Weights of a small image FSQ autoencoder: 48-pixel images, encoder num experts 4.
Rows from block 3 of the decoder of a small image FSQ autoencoder, named by matrix and row number. Rows with one number belong to one channel. Each number is 128 + 32 x the weight over its row's rms, rounded and kept within 0 to 255. All counts start at 0. Numbers have three digits each. After the name is the row's rms in percent of the matrix's.
After each channel's rows are labels from the 100 images, of 14976, where the channel reaches its highest value: "top examples" is what is common among them; "patch colour" is the nearest of a few named colours to the mean colour under the peak. Only what is clearly more common there than usual is listed. The data: stained colorectal tissue patches (NCT-CRC-HE-100K).
# convs0: first 3x3 conv (decoder.decb.0.1.convs.0.weight, 64x64x3x3, each kernel summed), inputs 0-63
# convs1: second 3x3 conv (decoder.decb.0.1.convs.1.weight, 64x64x3x3, transposed, each kernel summed), outputs 0-63

convs0.12 106:142139150126112166149207094102115115164112142069055127092145201123096131146163099173161136185109135125114145120108102146093130117146142088119083079085084123061113129154190169145115125130100151
convs1.12 094:088114109117163114119096154141150147104201113190211080153143088101124135115144127091084137072077166185135183087193143085136102117130139133088158118137157141149116125104078134097145143125165142
top examples: tissue: normal colon mucosa
patch colour: grey

convs0.0 076:078057077142127112140098078139162159117149077133166111151103150132113129154074087125101073178110158128105110141091064101094144113082188117130122103180096122126098110071170088094107096140130137
convs1.0 205:092106110179088150114120130108130208097117084135149194088060125116113102142129124111193133090092139119210131172134144136156125138111093125103102128120155122110111094050079143104187119142145111
top examples: tissue: smooth muscle
patch colour: pink

convs0.40 092:071041136116114164161104148134086074113154101169076115181127100128083157154173154079136170118091116099151089146143138076128158152072122140138148123160180171177127127115153077126157146112135134
convs1.40 082:143179117162127113080114098137179195135123179084174196097116159103150141159152133143144088120140125150093170187116137185109066119088102095114135129123090072046108117143147149138117116141143111
top examples: tissue: cancer-associated stroma
patch colour: pink

convs0.3 098:133113113133045164116098144118135143093113159140110098117110082108159090115138081080126097091094185168140143121107100124119145103067096144173142168169134141087190067098092160114163086068135143
convs1.3 125:118159076113131119094090165081138134154090050144116164179099154186205118148112186153166140120141152093139140114084153118151140144129138119096137080116119089130117145083126142210118131074170141
top examples: tissue: normal colon mucosa
patch colour: brown

convs0.41 074:135109152137079094138162081114103099067161139112106069146195116133154082140102148168137147120158104118170178099152121179153120111094140098153126189136077130101118138091110126173102185210130133
convs1.41 079:090133136126093156131076126130130184153087147223152165120064135112082116099127121110121100098163105142130064181128137129088161126118135133068106083073124095064164144121115111108176099103142142
top examples: tissue: mucus
patch colour: white

convs0.57 104:125126166137113139093045167134128115107093172150136124200128102099158152110090110129123131133131092117090136172158072058098155153096113110120117115133181096216145107121131150089132202149137101
convs1.57 068:151089117131128150152192124166077078165108112162140164120100139185142145149193125124099151126130095157177145105163143184175184114190112118131123092122083149063078164127134121128177152168111119
top examples: tissue: mucus
patch colour: white

convs0.29 078:112062153116127103172141131123130143118223125126130125099084068130182118138119140114113178131103142074100173100099063156173090118081140158100137157165121122136079128092172147176103126150150176
convs1.29 068:120164091153143147087095098125176168153121109122154147135093166109089149138124125090071095099187042104134093204138151095096150144159126109131152086090104120074149118140112102092104138140137053
top examples: tissue: lymphocytes
patch colour: grey

convs0.35 084:159105163110084131119078086123143096126192126108094138100090190109142125131108081105053140079196134134174153075110157147139096143069130082101109151114132130093079167137096155130102134147107173
convs1.35 064:110175095126124133155213147157125157107106132150138114125200091183160189114134185151113159159097160106096184103125138111167152127157103145164138133163110157112146079168186123087143158109181108
top examples: tissue: lymphocytes
patch colour: grey; brown

convs0.54 091:086141146099133125104124112184116172103122132115140118127120123068131134126148171134080161130140071176134071111110101164135103113195061174146075144100119115130217192079156166146148127110137134
convs1.54 078:119151138149151128148156129114145045111158128136098113098113123130132126176092128095173146114119182084117162111161062111112110130055179072149128166168151113120083125142099095136057165091155187
top examples: tissue: tumour epithelium
patch colour: pink

convs0.43 093:164201151120154163187107132170134150146129070159109128083049134176127142132167153122106089116134094150138112117067117170143158170098124175114142214154145150125155166135185116148142131158124126
convs1.43 068:132134134133053134136111104118084116069129160106147130142195151132137115142114120106092179114172140166136107187222148108110131098094129084107107063078083066090131131121125135142176124164117150
top examples: tissue: mucus
patch colour: pink

convs0.63 112:168143104178123133143100139183141090095128134100108096199145171145118135113116133081176187136160105127108125117129208072111082111074141118135101114156122111153126085081114121111139089123172043
convs1.63 104:131122160086176134109168167111142173183142125153097151092118103092169139163111123150042075160119113108155175079166067123157174114172128136111139118106148149143142122152135115081169208133124157
top examples: tissue: lymphocytes
patch colour: grey

convs0.46 111:087105144090111097062152105089117144123134127154113048105152063122110108144165169129160174152147096107090125107119115070153162165117069139111127112071154162147149169125144148133137195154171176
convs1.46 106:145085128103141146115047102169166138122127129175146191130132186162097107104151110145102129069133090137176127156113139181171136152133143131160139133150079049077099113140156068141137141111126070
top examples: tissue: mucus
patch colour: pink

convs0.15 107:123122103125137133071070088116104119096159111116239119154115091154115113082135110137164184073131098131110091163138111122136132110128137126121120114190037107192145142141128139146125100133139065
convs1.15 082:115097161131139096155179103131165104162145138115104092134155149082128140144132172104090111093117135160132202123142096117184091145160118082139123112120169094052109150097138136137093133062176219
top examples: tissue: normal colon mucosa
patch colour: brown; grey

convs0.32 106:096099151147147135123118072120116180128095154132087117143088097132162132163100103112138064117067127084103133131051051141119138135038108152125136121095140101078136088088161158115127104147149079
convs1.32 092:150105091130083127151172141174179135131114080116169130115182129175135162127167154136157226158141125186140139158109133154174109118176137085181097133138086131076087101152141100133098122156099169
top examples: tissue: tumour epithelium; tissue: normal colon mucosa
patch colour: grey; brown

convs0.31 078:155190107173106132141170109119105140115164121069111056071084176130105131149093089134141125095126090082175107141100106073153090152153154145119108137175105135058186119126123104110116076124119165
convs1.31 151:120151158059084114156073079141100107166165105172117091113102089123067146101177156157106175140126147187107110133102133184079130151074111141110098142069127099140152142094077109151115131129142078
top examples: tissue: tumour epithelium
patch colour: brown

convs0.34 104:110160150077071140072115107105152092132159172152117094092041203130098116089133125070097155155151143097097161075175122099111116161091157065139119129119135134109091119158162118153097136144139139
convs1.34 072:120123098130190131170139182167100114110100154095135152165210092176159124132147174185139143184115120166091111117102156094140126093157102194100148135131126145196124113155172152100152114166084125
top examples: tissue: lymphocytes; tissue: normal colon mucosa
patch colour: brown

convs0.48 084:143072151093127098147195072108196124193142121130134163166070125145085141116130161101095140154166159133118161099140098135107120144167131095104104113084115105161162102084138151080157198161095090
convs1.48 083:136163130115124162127104226104101092092115172100048124077107117093129126176110098162153132169142124123101135139126126116143102085096129147153160147173171191200114141139123150128073127093141173
top examples: tissue: lymphocytes
patch colour: brown

convs0.1 109:141079104072115147096168135148167120138124175166155183134053130112142140127127118132110101160132120147142166110121145111181160051128075077116078093110097139101090081165184180102144144110141162
convs1.1 097:096130126122116152139068149094107141109117143104127087119130141136129094098085140117165129148157110147159111182110106132034089176159140137105172208152123134174115165119071052166100088105098100
top examples: tissue: lymphocytes
patch colour: brown

convs0.60 103:120140160131151079086170181112157096084091103142107198185087128126163154131143156138111101140116135146118103131125108107114153074074093115114187080074119138093142131110169124081124179127102206
convs1.60 067:146158169149084133189169078109111114147157174104121038086156119111069135135147147125148162111095170096150141095151101138175149098147144139125143118184124151173106098143067111171168185119128100
top examples: tissue: smooth muscle
patch colour: pink

convs0.62 118:117127116140084135077101156144149077079059140132167142198089186092186141116156159130152162126154132150138113199134109068131132146085105118103115099132141105169113105107119149081163197137136092
convs1.62 060:153155165128148163158160113135057120112163101117097085062180100191094114170082109168173153104122155136095206061149109156110151093168153133139146124093139175134133098105145087127140121145117121
top examples: tissue: normal colon mucosa; tissue: mucus
patch colour: grey

convs0.14 119:124122116114087133128093149087171104135185154149202161089101099122095117075143130083117068102113136131130156138114130095097015113160161146100102163149147138076134134165167112108147082105101141
convs1.14 090:141113145096187134146166085146048114076098075122085094080139127096106107167148091125126119150113122075127142089120099131127159113106110131137130075146151164179098100126193149198081153167163128
top examples: tissue: adipose tissue
patch colour: white

convs0.10 114:127109036133114114125089080058115117124107106122111111164174167163156162164075130154167057153097131119134089120125149139155124101092087107136061122159107142099137084144080108134105107083119078
convs1.10 094:165080091103134098079079146129113064061087119119117116134137142159160118066106132148175173098143106107114130124074115120139226130162155117166157116141097129149119126156126109124172083177131180
top examples: tissue: lymphocytes
patch colour: brown

convs0.13 113:150096199096150099120156144109127153138166112115154158100113153119103160090107107152092150143143165126140145098129110150048157201197109122140112112115133104064182124098144137109044104096138177
convs1.13 091:057139055060071140105135084131118104132100101185065067143128174157109115139151156111124153109108154137157175152135137094184088090113128126097106123170155112180103149146134140109189131137127127
top examples: tissue: tumour epithelium
patch colour: white

convs0.25 106:164136110140075130149102133100170142153059139144053074129120101157182145105146112114132071127107177121133131136098061180161128196078148116203135127174130140115182121125104123123129128107121090
convs1.25 085:124152083115155114102112197178138106109163086120160127077166140145105146120115127143144178145144104146129197108142155113115148146101068099117175085099135119191105178127070092114145116200109186
top examples: tissue: lymphocytes
patch colour: brown

convs0.61 083:122111155134144137131205200076159080132128069159108128137115068100142140138093095134082138133150127102130198132107100132102161145099111138174102126060158119123137118107156132069098115106108209
convs1.61 087:154119109112096125125125092154057147085124185123107119138102176156118148110173178096179111134074154152153064143190111109153114087137092118098136088218134096147113185131104121165139161140115117
top examples: tissue: smooth muscle
patch colour: pink

convs0.23 091:110119123109097102150218079152110111105131105117104091168110154168111174083103139128087134102153077165122154130199091078170128105135104130131117152097128092122126167085133104073114186178081151
convs1.23 085:161155148189161157163130117123086174101112179136141180100068098123147098149076105096194133165089173110150090068119153151076111153107143132153115120127108123126132091110092165163101087096161178
top examples: tissue: lymphocytes
patch colour: brown

convs0.30 086:114120173155157160203079098146127085153246137125087109151188097110132125105131144101130126108096116130146171116083053113110122155131080139152129127134154145116099088131177105160123112147113170
convs1.30 056:123144084123114128118136127111192132078049100137131160113116169163124128156201121162136176153175132143130110137156199164148172145158118134112125063081106113109153112106140143073098159168088071
top examples: tissue: tumour epithelium
patch colour: brown

convs0.53 112:132043114148123138112128101170138156107158190143152128121128139092119104142157137122107164146125130188117080179086097099079126116121059136054108110114158135141159178187173143136152186152087118
convs1.53 092:130193116148175142176144204138130054118162101102139148104145079123143114141103075121143112111165128100106193118142121186154140139121192084188124150106140142102085080101105164106115121129175114
top examples: tissue: mucus
patch colour: grey

convs0.18 101:182139123122162078117148125140126145127104156105114161112135116171081135105175174133129079070112114144079090196080103134136096172106160148174081136091145184132162149123114189150136139083195113
convs1.18 092:138139099170109173109143113137152127108151135126115161205160086111205144215099125108156106145122078075109169123173185124147187130125143119134115143156178099151118145155153123085143127171131185
top examples: tissue: mucus
patch colour: brown