A small image FSQ autoencoder, trained from scratch.
Model: 4.15M parameters, encoder norm layernorm, encoder moe top_k, encoder depths [2, 4, 4].
Rows from block 0 of the decoder of a small image FSQ autoencoder, named by matrix and row number. Rows with one number belong to one channel. Each number is 128 + 32 x the weight over its row's rms, rounded and kept within 0 to 255. All counts start at 0. Numbers have three digits each.
Before each channel's rows are labels from the 100 images, of 14976, where the channel reaches its highest value: "patch colour" is the nearest of a few named colours to the mean colour under the peak. Only what is clearly more common there than usual is listed. The data: stained colorectal tissue patches (NCT-CRC-HE-100K). In brackets: how many of the 100, against the usual share in percent.
# convs0: first 3x3 conv (decoder.mid.0.convs.0.weight, 64x64x3x3, each kernel summed), inputs 0-63
# convs1: second 3x3 conv (decoder.mid.0.convs.1.weight, 64x64x3x3, transposed, each kernel summed), outputs 0-63

patch colour: grey (48 vs 22.8)
convs0.9:123113134173148128086093185099159139117081078072123126055100096152069110149129092108097183072100104149086073190128126066112086119122145120136147118155095092159161150130101104116132158149137110
convs1.9:133134128179112168113091098101117216123137069169142074112110127081095112147162176143144131089113123127188127115138140121145206130107124139155078125044149147115121149166125134096099130084083167

patch colour: grey (47 vs 22.8)
convs0.52:092098157112148152154130091183115144122117175121100096153100143127147105147190167083155129188135120120171154122107140140135098155096108133100116170104131173092200163160121039063092121132142178
convs1.52:129101179188099117149146121191099158175152079118106160163190142210102145112136126095144125114131143129180106083161076119119153122149145090151181143141060132178129133096138157139148164165160151

patch colour: brown (73 vs 11.2)
convs0.12:141087091091168105118107082100124110115129158125115086126069136130118098091112134082123106093164073100104143137064142123093146110177119130106134056058086130096072088169092113124081164104157092
convs1.12:147141136196084113113155101113047123098113133108127108143158115159128127152189149135170142070116138127157160147104081093151178107080167144083178155147115138093148135110074105131189070131096169

patch colour: brown (78 vs 11.2)
convs0.3:097115125123132078146150000131102148156167151112064135103080124123119130107120132142118095095126161130119149097123077122113164106122141108102154156140148141114108095149139139177108144098103066
convs1.3:111164157210127120146098058161083191120122116108102151141068116141123082120146114093074121116166112073074134130121183144188106080167100106136128147152153147098108149107097163095173109134138141

patch colour: grey (92 vs 22.8)
convs0.6:111101122128144127113099081110151186089138114152136098137131118127195106148133159156135076094106138117132130149160154097114092138184118132201081157107116069139127151115148173093178066089154038
convs1.6:089090045117160086162154127098079154100170146108150107147123141125104125122088161166112101176120116117149086125130096084132145204140149131089105117091110152111129159072123092216104106094088114

patch colour: grey (54 vs 22.8)
convs0.10:120136182098065117106096190118149167123118095066135170163181146115105115102133101073099184081133131098139084108163133114167119123124115135123123102117109106061115105110165089114144036093134106
convs1.10:141105104165130140127162131086088181141121107168129056184066151131091127153150087154166136117165164115081144145152156149107158134135095131194150152062067121169172138109166149121158178096117139

patch colour: grey (51 vs 22.8)
convs0.58:089100105151124123109115140129144123198102105114139107084163173127073127139115127148192152077075155171084154122092144117066129107145105081157164138113063139169146106193072152167133117146141084
convs1.58:119115122101150144133132150154065134065119100078162106119172099100145156108112169149156157158104059133153142141172141235123055171143109105127113111142162126147149153188093128130125147098105165

patch colour: brown (89 vs 11.2)
convs0.56:088116087101104091157149015111074136173121168114100107111119111079102090115134153116109111094177126149116129098105072102063175106137121134109136113129118101096083143108111161177107131081111085
convs1.56:140136140221092103101158071149113162097128088126122129126069109209074134097092112143121081068121137079102143103134161124132126089181103127146142120100106142114121120106155174134186155171137087

patch colour: white (53 vs 24.6)
convs0.59:082124076168117146106115082124156156133115060157184096108086160161182137115104122147159134119121165159112131119065166111088194137138129069182117138067127088177137100104088158144105148145132102
convs1.59:163105125158142130098117191137124096106104135081119201115139142181151166110116126177144099194125156106187130120137134146086107181083113100095151097192140124132173106139142065130206108124138153

patch colour: brown (93 vs 11.2)
convs0.30:078119134135083081119153042096113135126124152151115172149072147157135201105142120134160105158162106124131111149098093144080100099128114148038096166122130145125135171150116050169125150126104163
convs1.30:156162197117072093186132149158135170055075107124110181103127133179091131121110124109094116083107140098126107104147093091156131095142116096178075114056155123115149145141091158151084135151146109

patch colour: grey (63 vs 22.8)
convs0.44:062086118117147074087112088103125094106109148110100137074132081149110115088107124122097124152130108108113168151131075086088103068147114101156094166139141163111077164123116098132103098094033086
convs1.44:168159111163112165152153119141163180096131092149131125120085167134089166081138077109135165142161183142158089189116105111126132088131123180074158163089181130155165137172105124172111172085091164

patch colour: white (96 vs 24.6)
convs0.17:147190118111127137156174067157106177092135139156091137183118116166151116124119111151105157141135142103154120062107041135129154127129100165123159121028171129141075123120126114157078123104100163
convs1.17:130156151130164103116118112165142127126139144137112113117188100213105090168126199161148070131140077094179147098126153149112185169120142096166076100149117080133118069171123166114138070121126112

patch colour: pink (74 vs 39.7)
convs0.24:117157104187166202179133111089100096107143125135193100142122173141157137177099129144134064086150174148125128176116180073095090087114156099149097104125131164131155118156172161111112119136075112
convs1.24:121138175022133069122153129116119198138091110092103187111122144166138084103157093088086128150130147179147158142123094173113111168101133127133134115133107078117125170083125098135092083106080119

patch colour: grey (63 vs 22.8)
convs0.48:072143129110111129136116071104138207103136159105132130165170102073110094113124149124087104164083079131145139084149087107198151111122090141088166112161120079080120094072144105060136125147147120
convs1.48:086086100140115180079176187125123054115120122131159099170146091177121077156119088180185144111152102077079145141153143153065133127165148111143134100118123139138133125143120168086193133124123089

patch colour: brown (44 vs 11.2)
convs0.43:052090155103114076088131125162127123103128125138175176044109139145136149126124131132166148139119156151071133176083150129100152124093115137096132164142093114170146126100109180145083176054080095
convs1.43:130135091166112104091109103165118189139157123138072111112152116191063144101130151128142094136132047140178126078132134150100153166139121110080125146141132100144130121164140121092213047150154150

patch colour: grey (60 vs 22.8)
convs0.50:110176094104135202131098055071119107100144084100177111122125163075124131144133142095169134053106096154134171164117153119153113143148124159127097135120100131132120122134156235146133150153164106
convs1.50:119100119112121126056162163143088159135162137120088139113140146210128091094158088111135165187178117146156157123157144147085097180110134139121172100120089139073147177070136113095194126113094104