Rows from block 0 of the decoder of a small image FSQ autoencoder, named by matrix and row number. Rows with one number belong to one channel. Each number is 128 + 24 x the weight over its row's rms, rounded and kept within 0 to 255. All counts start at 0. Numbers have three digits each.
After each channel's rows are labels from the 100 images, of 14976, where the channel reaches its highest value: "top examples" is what is common among them. Only what is clearly more common there than usual is listed. The data: stained colorectal tissue patches (NCT-CRC-HE-100K). In brackets: how many of the 100, against the usual share in percent.
# convs0: first 3x3 conv (decoder.mid.0.convs.0.weight, 64x64x3x3, each kernel summed), inputs 0-63
# convs1: second 3x3 conv (decoder.mid.0.convs.1.weight, 64x64x3x3, transposed, each kernel summed), outputs 0-63

convs0.49:084108140103101110109127095095104144077096148132085115130116142119127123072119116136075122119097149130110133078125116113115137093144125106120124088122131088105093133090123122077107127127132123
convs1.49:142110110147154113127082166124140100137123170120145095145158141154117124181107158125142105127181129127149104158111130112116084127116130123156104109176141125104129100182092116150152152102131140
top examples: tissue: tumour epithelium (45 vs 14.9)

convs0.46:121102155138124095097078170177168135100098117109084094142093106173126133105147119113128106178120113128109130075148127127129119124117115098161114133127148086150116143135107120140118133162126133
convs1.46:140124166171110148164150115120116161172155110140152143113102128189141175127161139123167180152114153143105133118121137101133160144135142123161143168136128119103080122128150116126147137164123136
top examples: tissue: mucus (25 vs 9)

convs0.2:102132154164097142104112178098127123144116139081126122145124148107110147105095124086121150144111075142149071172168131145125148128121176124133144162126138167130158158135152126125149118129118114
convs1.2:147121165095130128133121094116109200124134134089108077112155105131134120128132179115097100123103133160095174096141139150118101117121127097128153157181163119118123123128136126126100101122148137
top examples: tissue: lymphocytes (31 vs 11.2); tissue: normal colon mucosa (28 vs 8.8)

convs0.61:161101130110122107117139148104129085108117112123102140114101126098130144112151138071140158093097145111077125088115107133158124162095088119101147119129084118073135141126139119110166100110125147
convs1.61:131126118113127132104161129124093127092114113114146116124170128098093142142125179146156133157134080097080136160113090093113120153135137149145088110105158111124122162165133175144121142111169138
top examples: tissue: smooth muscle (36 vs 13.3)

convs0.28:128106138090092100118129134097096114086105095084130133143126122103110124108110100105110144119115089104120100127129118132112123114104111107092133074124112096093096114090121102088081133101110094
convs1.28:147139151108183089132147141118148098154093173144137094160102117121130138149128159148088103108174145114092149148150145156111115137153143103136076135164131136113141104118133157149113117113131085
top examples: tissue: normal colon mucosa (37 vs 8.8)

convs0.33:111107117106128100147093087106111134075108090141084139151087129117137116144109130123131080098141120137117131097154122129141141122058113095103123122120133161132102129161106125142094122111092088
convs1.33:135138143158134116107109155101121080174118134105105103090183113143102140130156175133147119115156122129117152083132123148123158114100118118118114108140168084140093106170135169158151122135138133
top examples: tissue: adipose tissue (60 vs 10.2)

convs0.47:130103121140120116092134137150132153134131082171122125053110106084115088156131114141134145068109140141128106142118139105109164127150115132148133155149109102122129117114108162172134144089110094
convs1.47:144135066166131163129137124128126107090156061126174132154154126170127149093126149134153117142116095115115117148109125166107107108117121154131161121133133130150136141130116128137201118129136156
top examples: tissue: adipose tissue (39 vs 10.2)

convs0.4:134124146132082145124125131132119116162182152148098098136069092065123110128122131127144174161122093103188095127142111132114122144133109158116149158135135151104143146151156115133124131132120155
convs1.4:128163162139112147165113115129105165107128170079136089119179131171090135088119181125135129126105133127067133106146110151147147144092133101157141127144142104127135099128121128129150110117137145
top examples: tissue: lymphocytes (32 vs 11.2)

convs0.29:143119098165118106127162108164185153117121135137109140103109182138137169134172156118137115113127121133114114126129114074122110090077118144113114148137148187138141128153113144136109128112112088
convs1.29:143132159105108125150139132123150118167107097122138106132146119116124091147156182105103121120100169136164119091116129172156137109120133090135100129153169099182140163125137119160146090160143142
top examples: tissue: adipose tissue (60 vs 10.2)

convs0.8:140113127108116117101121179111112105156099122142133115086153087154096102180087103143134169106109127124116133150104138101106145142124119115162149134100145135121120159067088148116107135101121153
convs1.8:132137093173129148166130081127148165092153079125147123134134127120122100093132178127161102136125077118126087125112149159114137181111141137161136136122090111134133107145120124114143105112168130
top examples: tissue: adipose tissue (66 vs 10.2)

convs0.5:124118138157125132096117159093128114137135142081149121130124136110146088152124126125141148154154068135163106165186175143148126122146130109162098118107110134117131196127161139103138101136139115
convs1.5:168096133136106115115120163092107160132124168069096115102145116125112146092146158124108111162136153130132110105119147131123104120101118106100118133182149132108124066118134114158149100166113134
top examples: tissue: normal colon mucosa (31 vs 8.8)

convs0.31:138163112131140104138091091150183107119113129132126109135147115172133142169128155119147145122109167153115144092125122107134099117081107124138149100186135129106165136149120123084134106086153102
convs1.31:136084116052111102162148120111124127101121100105141139081173128087134106132107152103128116118121152125179106131137135153124140124136135103130090137095135114172139145144140142144087138110089143
top examples: tissue: adipose tissue (43 vs 10.2)

convs0.19:146195098136119151117137117139100110149119146091156096169136130095144130138124082111134112139113119070151142101123106160138130133189115127126146145123117123107078136111150127174142104146112126
convs1.19:107078138124177116144120096115109125108105112111129148123125108141109140110068110131120131134176101115095124123106135139140174107122134147168136100123080162157105093108143127081135149135144087
top examples: tissue: mucus (34 vs 9)

convs0.23:127117122099137101095111168079109114097113103143111122086115089055089096114106120137127115094097097118114131129092143124138115119101107119066123138137108129111112099122114098132120142128113108
convs1.23:099131119089142090097122144111141144123139142107120080158087122137113150113087128141149129144135116115103164176147084141102124115145102149107165124097128121110110141116112169118058094117137120
top examples: tissue: smooth muscle (31 vs 13.3)

convs0.55:137103123110119115103106114111117100114118119130127106127113062141088101086098105110116129144105108120141154133173080149112109124137132109142077127115143120105110110141157138128098088149066164
convs1.55:147155142154116152138106113113091157139173176131143092110124124107125167119160138094138143121107137159135131137132129062183115103141129140148132156086131141094137120143094132155127127109103173
top examples: tissue: tumour epithelium (46 vs 14.9)

convs0.14:187132138166159132135120182131126099166105114089104140146151148084128127161117147115114158108093112130124095131117122118165099136138103140138138124168141107114148123109150112138183098151098152
convs1.14:131133115144120118093142099112169225110103102142127075146125123134112124139131166107132117154153124133057129118153093141140099129137109142119138138136106129148131147111118148129130173107140118
top examples: tissue: adipose tissue (34 vs 10.2)

convs0.21:133149108103136148147132137144087139174174138128153107146116105095146121164129110128151165159143112135154113134147099179121124142157107115121124171080133112120090139110126154183124095125087110
convs1.21:147130133139140077123094166139157146092136135102091096112161106178104121130110142129108089149179105113110137103145138123140117149129096105090121123181143107175117110120123108154157109135138118
top examples: tissue: adipose tissue (38 vs 10.2)

convs0.13:112136142122114121087072135120146158071091085137126173124116105112123091128142125154127129107102111100144119156140110101182121147097113129155106109150129103127130080135139101115105137130136080
convs1.13:139164142207124150160100109141099137145152139144144116138077144125108134168158132141159122160123152133096152114166142142156133128154120135159100153144139143168123151160148156118129132155167128
top examples: tissue: adipose tissue (65 vs 10.2)

convs0.20:101127118102099100128144083146120104114126097148099112125112148156158134140130110139102118140114131126120132131142116161105129104083132123139112155129164102160193146104132124052079150111110106
convs1.20:163110142133118107133089135139146123134098154148157143150139111157112114121145148118094103086110155097228120124109151161114158097113111116114133122160120129131120095154108101117146089131119128
top examples: tissue: lymphocytes (38 vs 11.2)

convs0.38:127102111102164106097104154095098127080109065137114131140121123139081116152101100109120105152093135114126130107113148112127121106118087099078131126161108121135113105109098106109075129144122122
convs1.38:153167126105132103151118131155111144133134119100156127121128146139143121125112105110103155173145150154084141118117141123160096131166121138130114141110087135188165144104139181160064141139104134
top examples: tissue: smooth muscle (46 vs 13.3)

convs0.42:142108103123132118113089112117087110091103127121081100135091153105138086131130132106104084106139125105107120129086110102103115098125100100131114069126113137092128133120086087102091118129130112
convs1.42:145143144135112165167111141125148123138106111082193195117145142122165144138152134129122133160106176108146127120127120145175164125111087124148118142143130099149137117139106122157109145157100150
top examples: tissue: adipose tissue (38 vs 10.2)

convs0.35:117175132125112119118144104138151143128127108113134144109175154133164151113125120127149120109156139097141149192114163143093151081172171138144126145105131133100145145115160154109124141100147183
convs1.35:147098132118124154110079178084128153133117157113104107137107102162122117128131142112072096104160141123174128118134141145116103161124120112128119105167129125128103091154115101096159074117111125
top examples: tissue: adipose tissue (47 vs 10.2)

convs0.54:116115139116144123080099148162129133073131109151146132101119108119107084128096107130117103160103127123095081145107141089163153166101090101141125108128120100119147081105096132123095131122141102
convs1.54:155129145125140114099073120116115166133131109078110140085113162086151129123137100123163118143138093146128166165105123117104113097127097140142171130143143146159141155138114114088103130159129173
top examples: tissue: smooth muscle (56 vs 13.3)

convs0.11:126106136160126095123146176090114106134118124165112087095142111142094116137094124131116117159102122156116105100101163109106142134139137095122106087132126130145107126075093110149125112154114193
convs1.11:157104149161134118113110124124151200094110127099155162137114124116119118105133127125178111130078088130160099151126137118129151086148121130122162114136146129095110099133074118107090134111151141
top examples: tissue: smooth muscle (35 vs 13.3); tissue: adipose tissue (28 vs 10.2)

convs0.7:103149143114119086152159050117141140101150152110102159108113126118151129083119142108123099123129144124141137103183087149124154099100163115099150123124158122124122121134186156114122134121119126
convs1.7:085089141150125076100131122125116147157103155141088084157118111167113082144164155113151124108163115115107143112121126126139131107128116113147136167149105123090114120131123139092192147121140114
top examples: tissue: lymphocytes (71 vs 11.2)

convs0.1:099161133162081167115145148148120097142119121115155090084105128086139076121130147122120135139142116152141123154089128138162133127142149153178143118120088098071157120117118136151157111127130116
convs1.1:154151130108130179112105147080107177130123110123114099118133122146148136090103171125089126098133133112111163167154159158119122096078126130130175123153141114117144096076118130139117129115111129
top examples: tissue: lymphocytes (36 vs 11.2)

convs0.53:132149138103153134133172108101147131133090118138123158175111116100122164100101157106133153144122136125145181100153095136110107130109140147155100146108116112081136108160146170111110178144149156
convs1.53:118141153174098181116129153163121174091110165127166123120168078161125116118154127140094123157134106126126112115135127109137138126135138117131146097183091133127098089129110128155162131134098114
top examples: tissue: normal colon mucosa (31 vs 8.8); tissue: lymphocytes (27 vs 11.2)

convs0.51:123139157124131140102127151156137111127120099100171137147107121127129144095099087141130089093106166088149139124131154144143149139126122128148121099093088108077103121147116161156164124129091186
convs1.51:116115128125129145068102148117091165125117133128129119124120145120141149104151136114125125145186071126120127117081174088122098078127097124147113118164112173150152090107104131123155126124120133
top examples: tissue: normal colon mucosa (33 vs 8.8)

convs0.27:086130134131136151180167156145121113199144138135127092133168119095131105155145165136107142145140122147100178106112123116156112110131138124111127114147114148124168145148104123142182144138095146
convs1.27:151165170090136114118103111105131176070089134077133132111137113167131107127099125120101105126127136118093145167154120115082125141117125105108125112140148106120115109123101135132070122120094148
top examples: tissue: smooth muscle (34 vs 13.3)

convs0.60:126099141148130127128097097109098085111091097100147150163120158144144134143123123127130109182146143132108143115103113124091123105114101085116112142100146135182116087130063116113093139125123107
convs1.60:128141154107106099101142145144140102155112149151098150122156122124087138121132148152147098153131142128208128118131139163126155151106180087141095127110146072128123115159168100136134136125124113
top examples: tissue: adipose tissue (36 vs 10.2)

convs0.62:084136130094095132110097119115146128083098093111166120088137102099100097101111120094130087148137101119144100144131119096150092127108116120104096148120122140145145111113092081101082132123118123
convs1.62:132167158140098139124100120101127134170134142146102120162081146108093148141113103105131145112132138139132126161140157115161123107134139157144151134107154120143068081144162124114070177136128125
top examples: tissue: mucus (46 vs 9)

convs0.63:126119107147153157141085091090096123136157069127196104141101141130135123114139152098189111123170151106100153137151143126089135116146143099127112122129126158124097100130125145139138116140115123
convs1.63:095088136172092124175156137118058126134132138139100141123128093154133139125144114157170143170120147152114135095144102127191112131124125095133126142140113101150131159103169139155123131120134117
top examples: tissue: lymphocytes (33 vs 11.2); tissue: debris (27 vs 11.2)

convs0.0:156118124102155118106102174106108129056104087145143141140171148128122094151135125137124110100125146125117130140098165087142121117142087104112116115148101117128148119115084112119074146134164132
convs1.0:115132126092142165158057166145117153153128163154125116136190111112152132110128128125127105167085142122130133119156119113140124133106127121129094115151106149179146112111135126129090085119096107
top examples: tissue: adipose tissue (58 vs 10.2)

convs0.41:125105135075099089106114158113107108102087098140102164119163136112112125136134136089146156115087126121111148105104121089119100128111114123090112152107076144147145113115090083128105122108109142
convs1.41:135079172116105084125157144129138149148144168145125089162132114144072121155088154130161125097105134151133123126160128135113125135154184101143128139102142122117100110138161156104136156128163118
top examples: tissue: smooth muscle (34 vs 13.3); tissue: cancer-associated stroma (32 vs 10.7)

convs0.37:140149098114114133141148112153178089149124146146140099129136148115175160103108151077111118120139133150128126097132107148129078123123151131172119159098091137114145141136126122108125060122101168
convs1.37:126138120093118119073131123144131199112111126149132098145108128127115105136132148127126104143161126131108141179108119143142085134158080141126114131166182148140152157147101129140079157101116123
top examples: tissue: smooth muscle (32 vs 13.3)

convs0.15:158133119120111146129111206131169112118140118131144129118118110083112113152117131084091106091096123148144114164177098105113115133152157146133114130156128115102133146113182160111160145130122120
convs1.15:120145138190100120161116126127143183153134102165106102132148141159113100157153121156177128145150127161097118085151139136132152169115129131149131120107133111140124124087146170144170135122150144
top examples: tissue: adipose tissue (63 vs 10.2)

convs0.39:128114117129111141095125060173142128160120163124118118152117128142122186106126109126142149144100122086139117097164095172127113133119149104161125108134121110104093133126139102113091091165108158
convs1.39:117184121136110130159125128180128173077110149144146118114079140126140123145118158130089143144167147121119117146120130173172122128142110116150096138174128131153186147136121122136093138144117124
top examples: tissue: mucus (34 vs 9)

convs0.18:143121128118150141166102068148139162121144107135120143167121100122098094148176165136122167063136143157154124135159097128145099113127103146164111104157125114100133115155125151135097122129143129
convs1.18:095082100124127137137149171111137128138101151104166087150157144115129120154082151134102102131119158095120140134170136137143103111165110129103143133124112142188137162154144120188142148123127137
top examples: tissue: adipose tissue (29 vs 10.2); tissue: mucus (28 vs 9)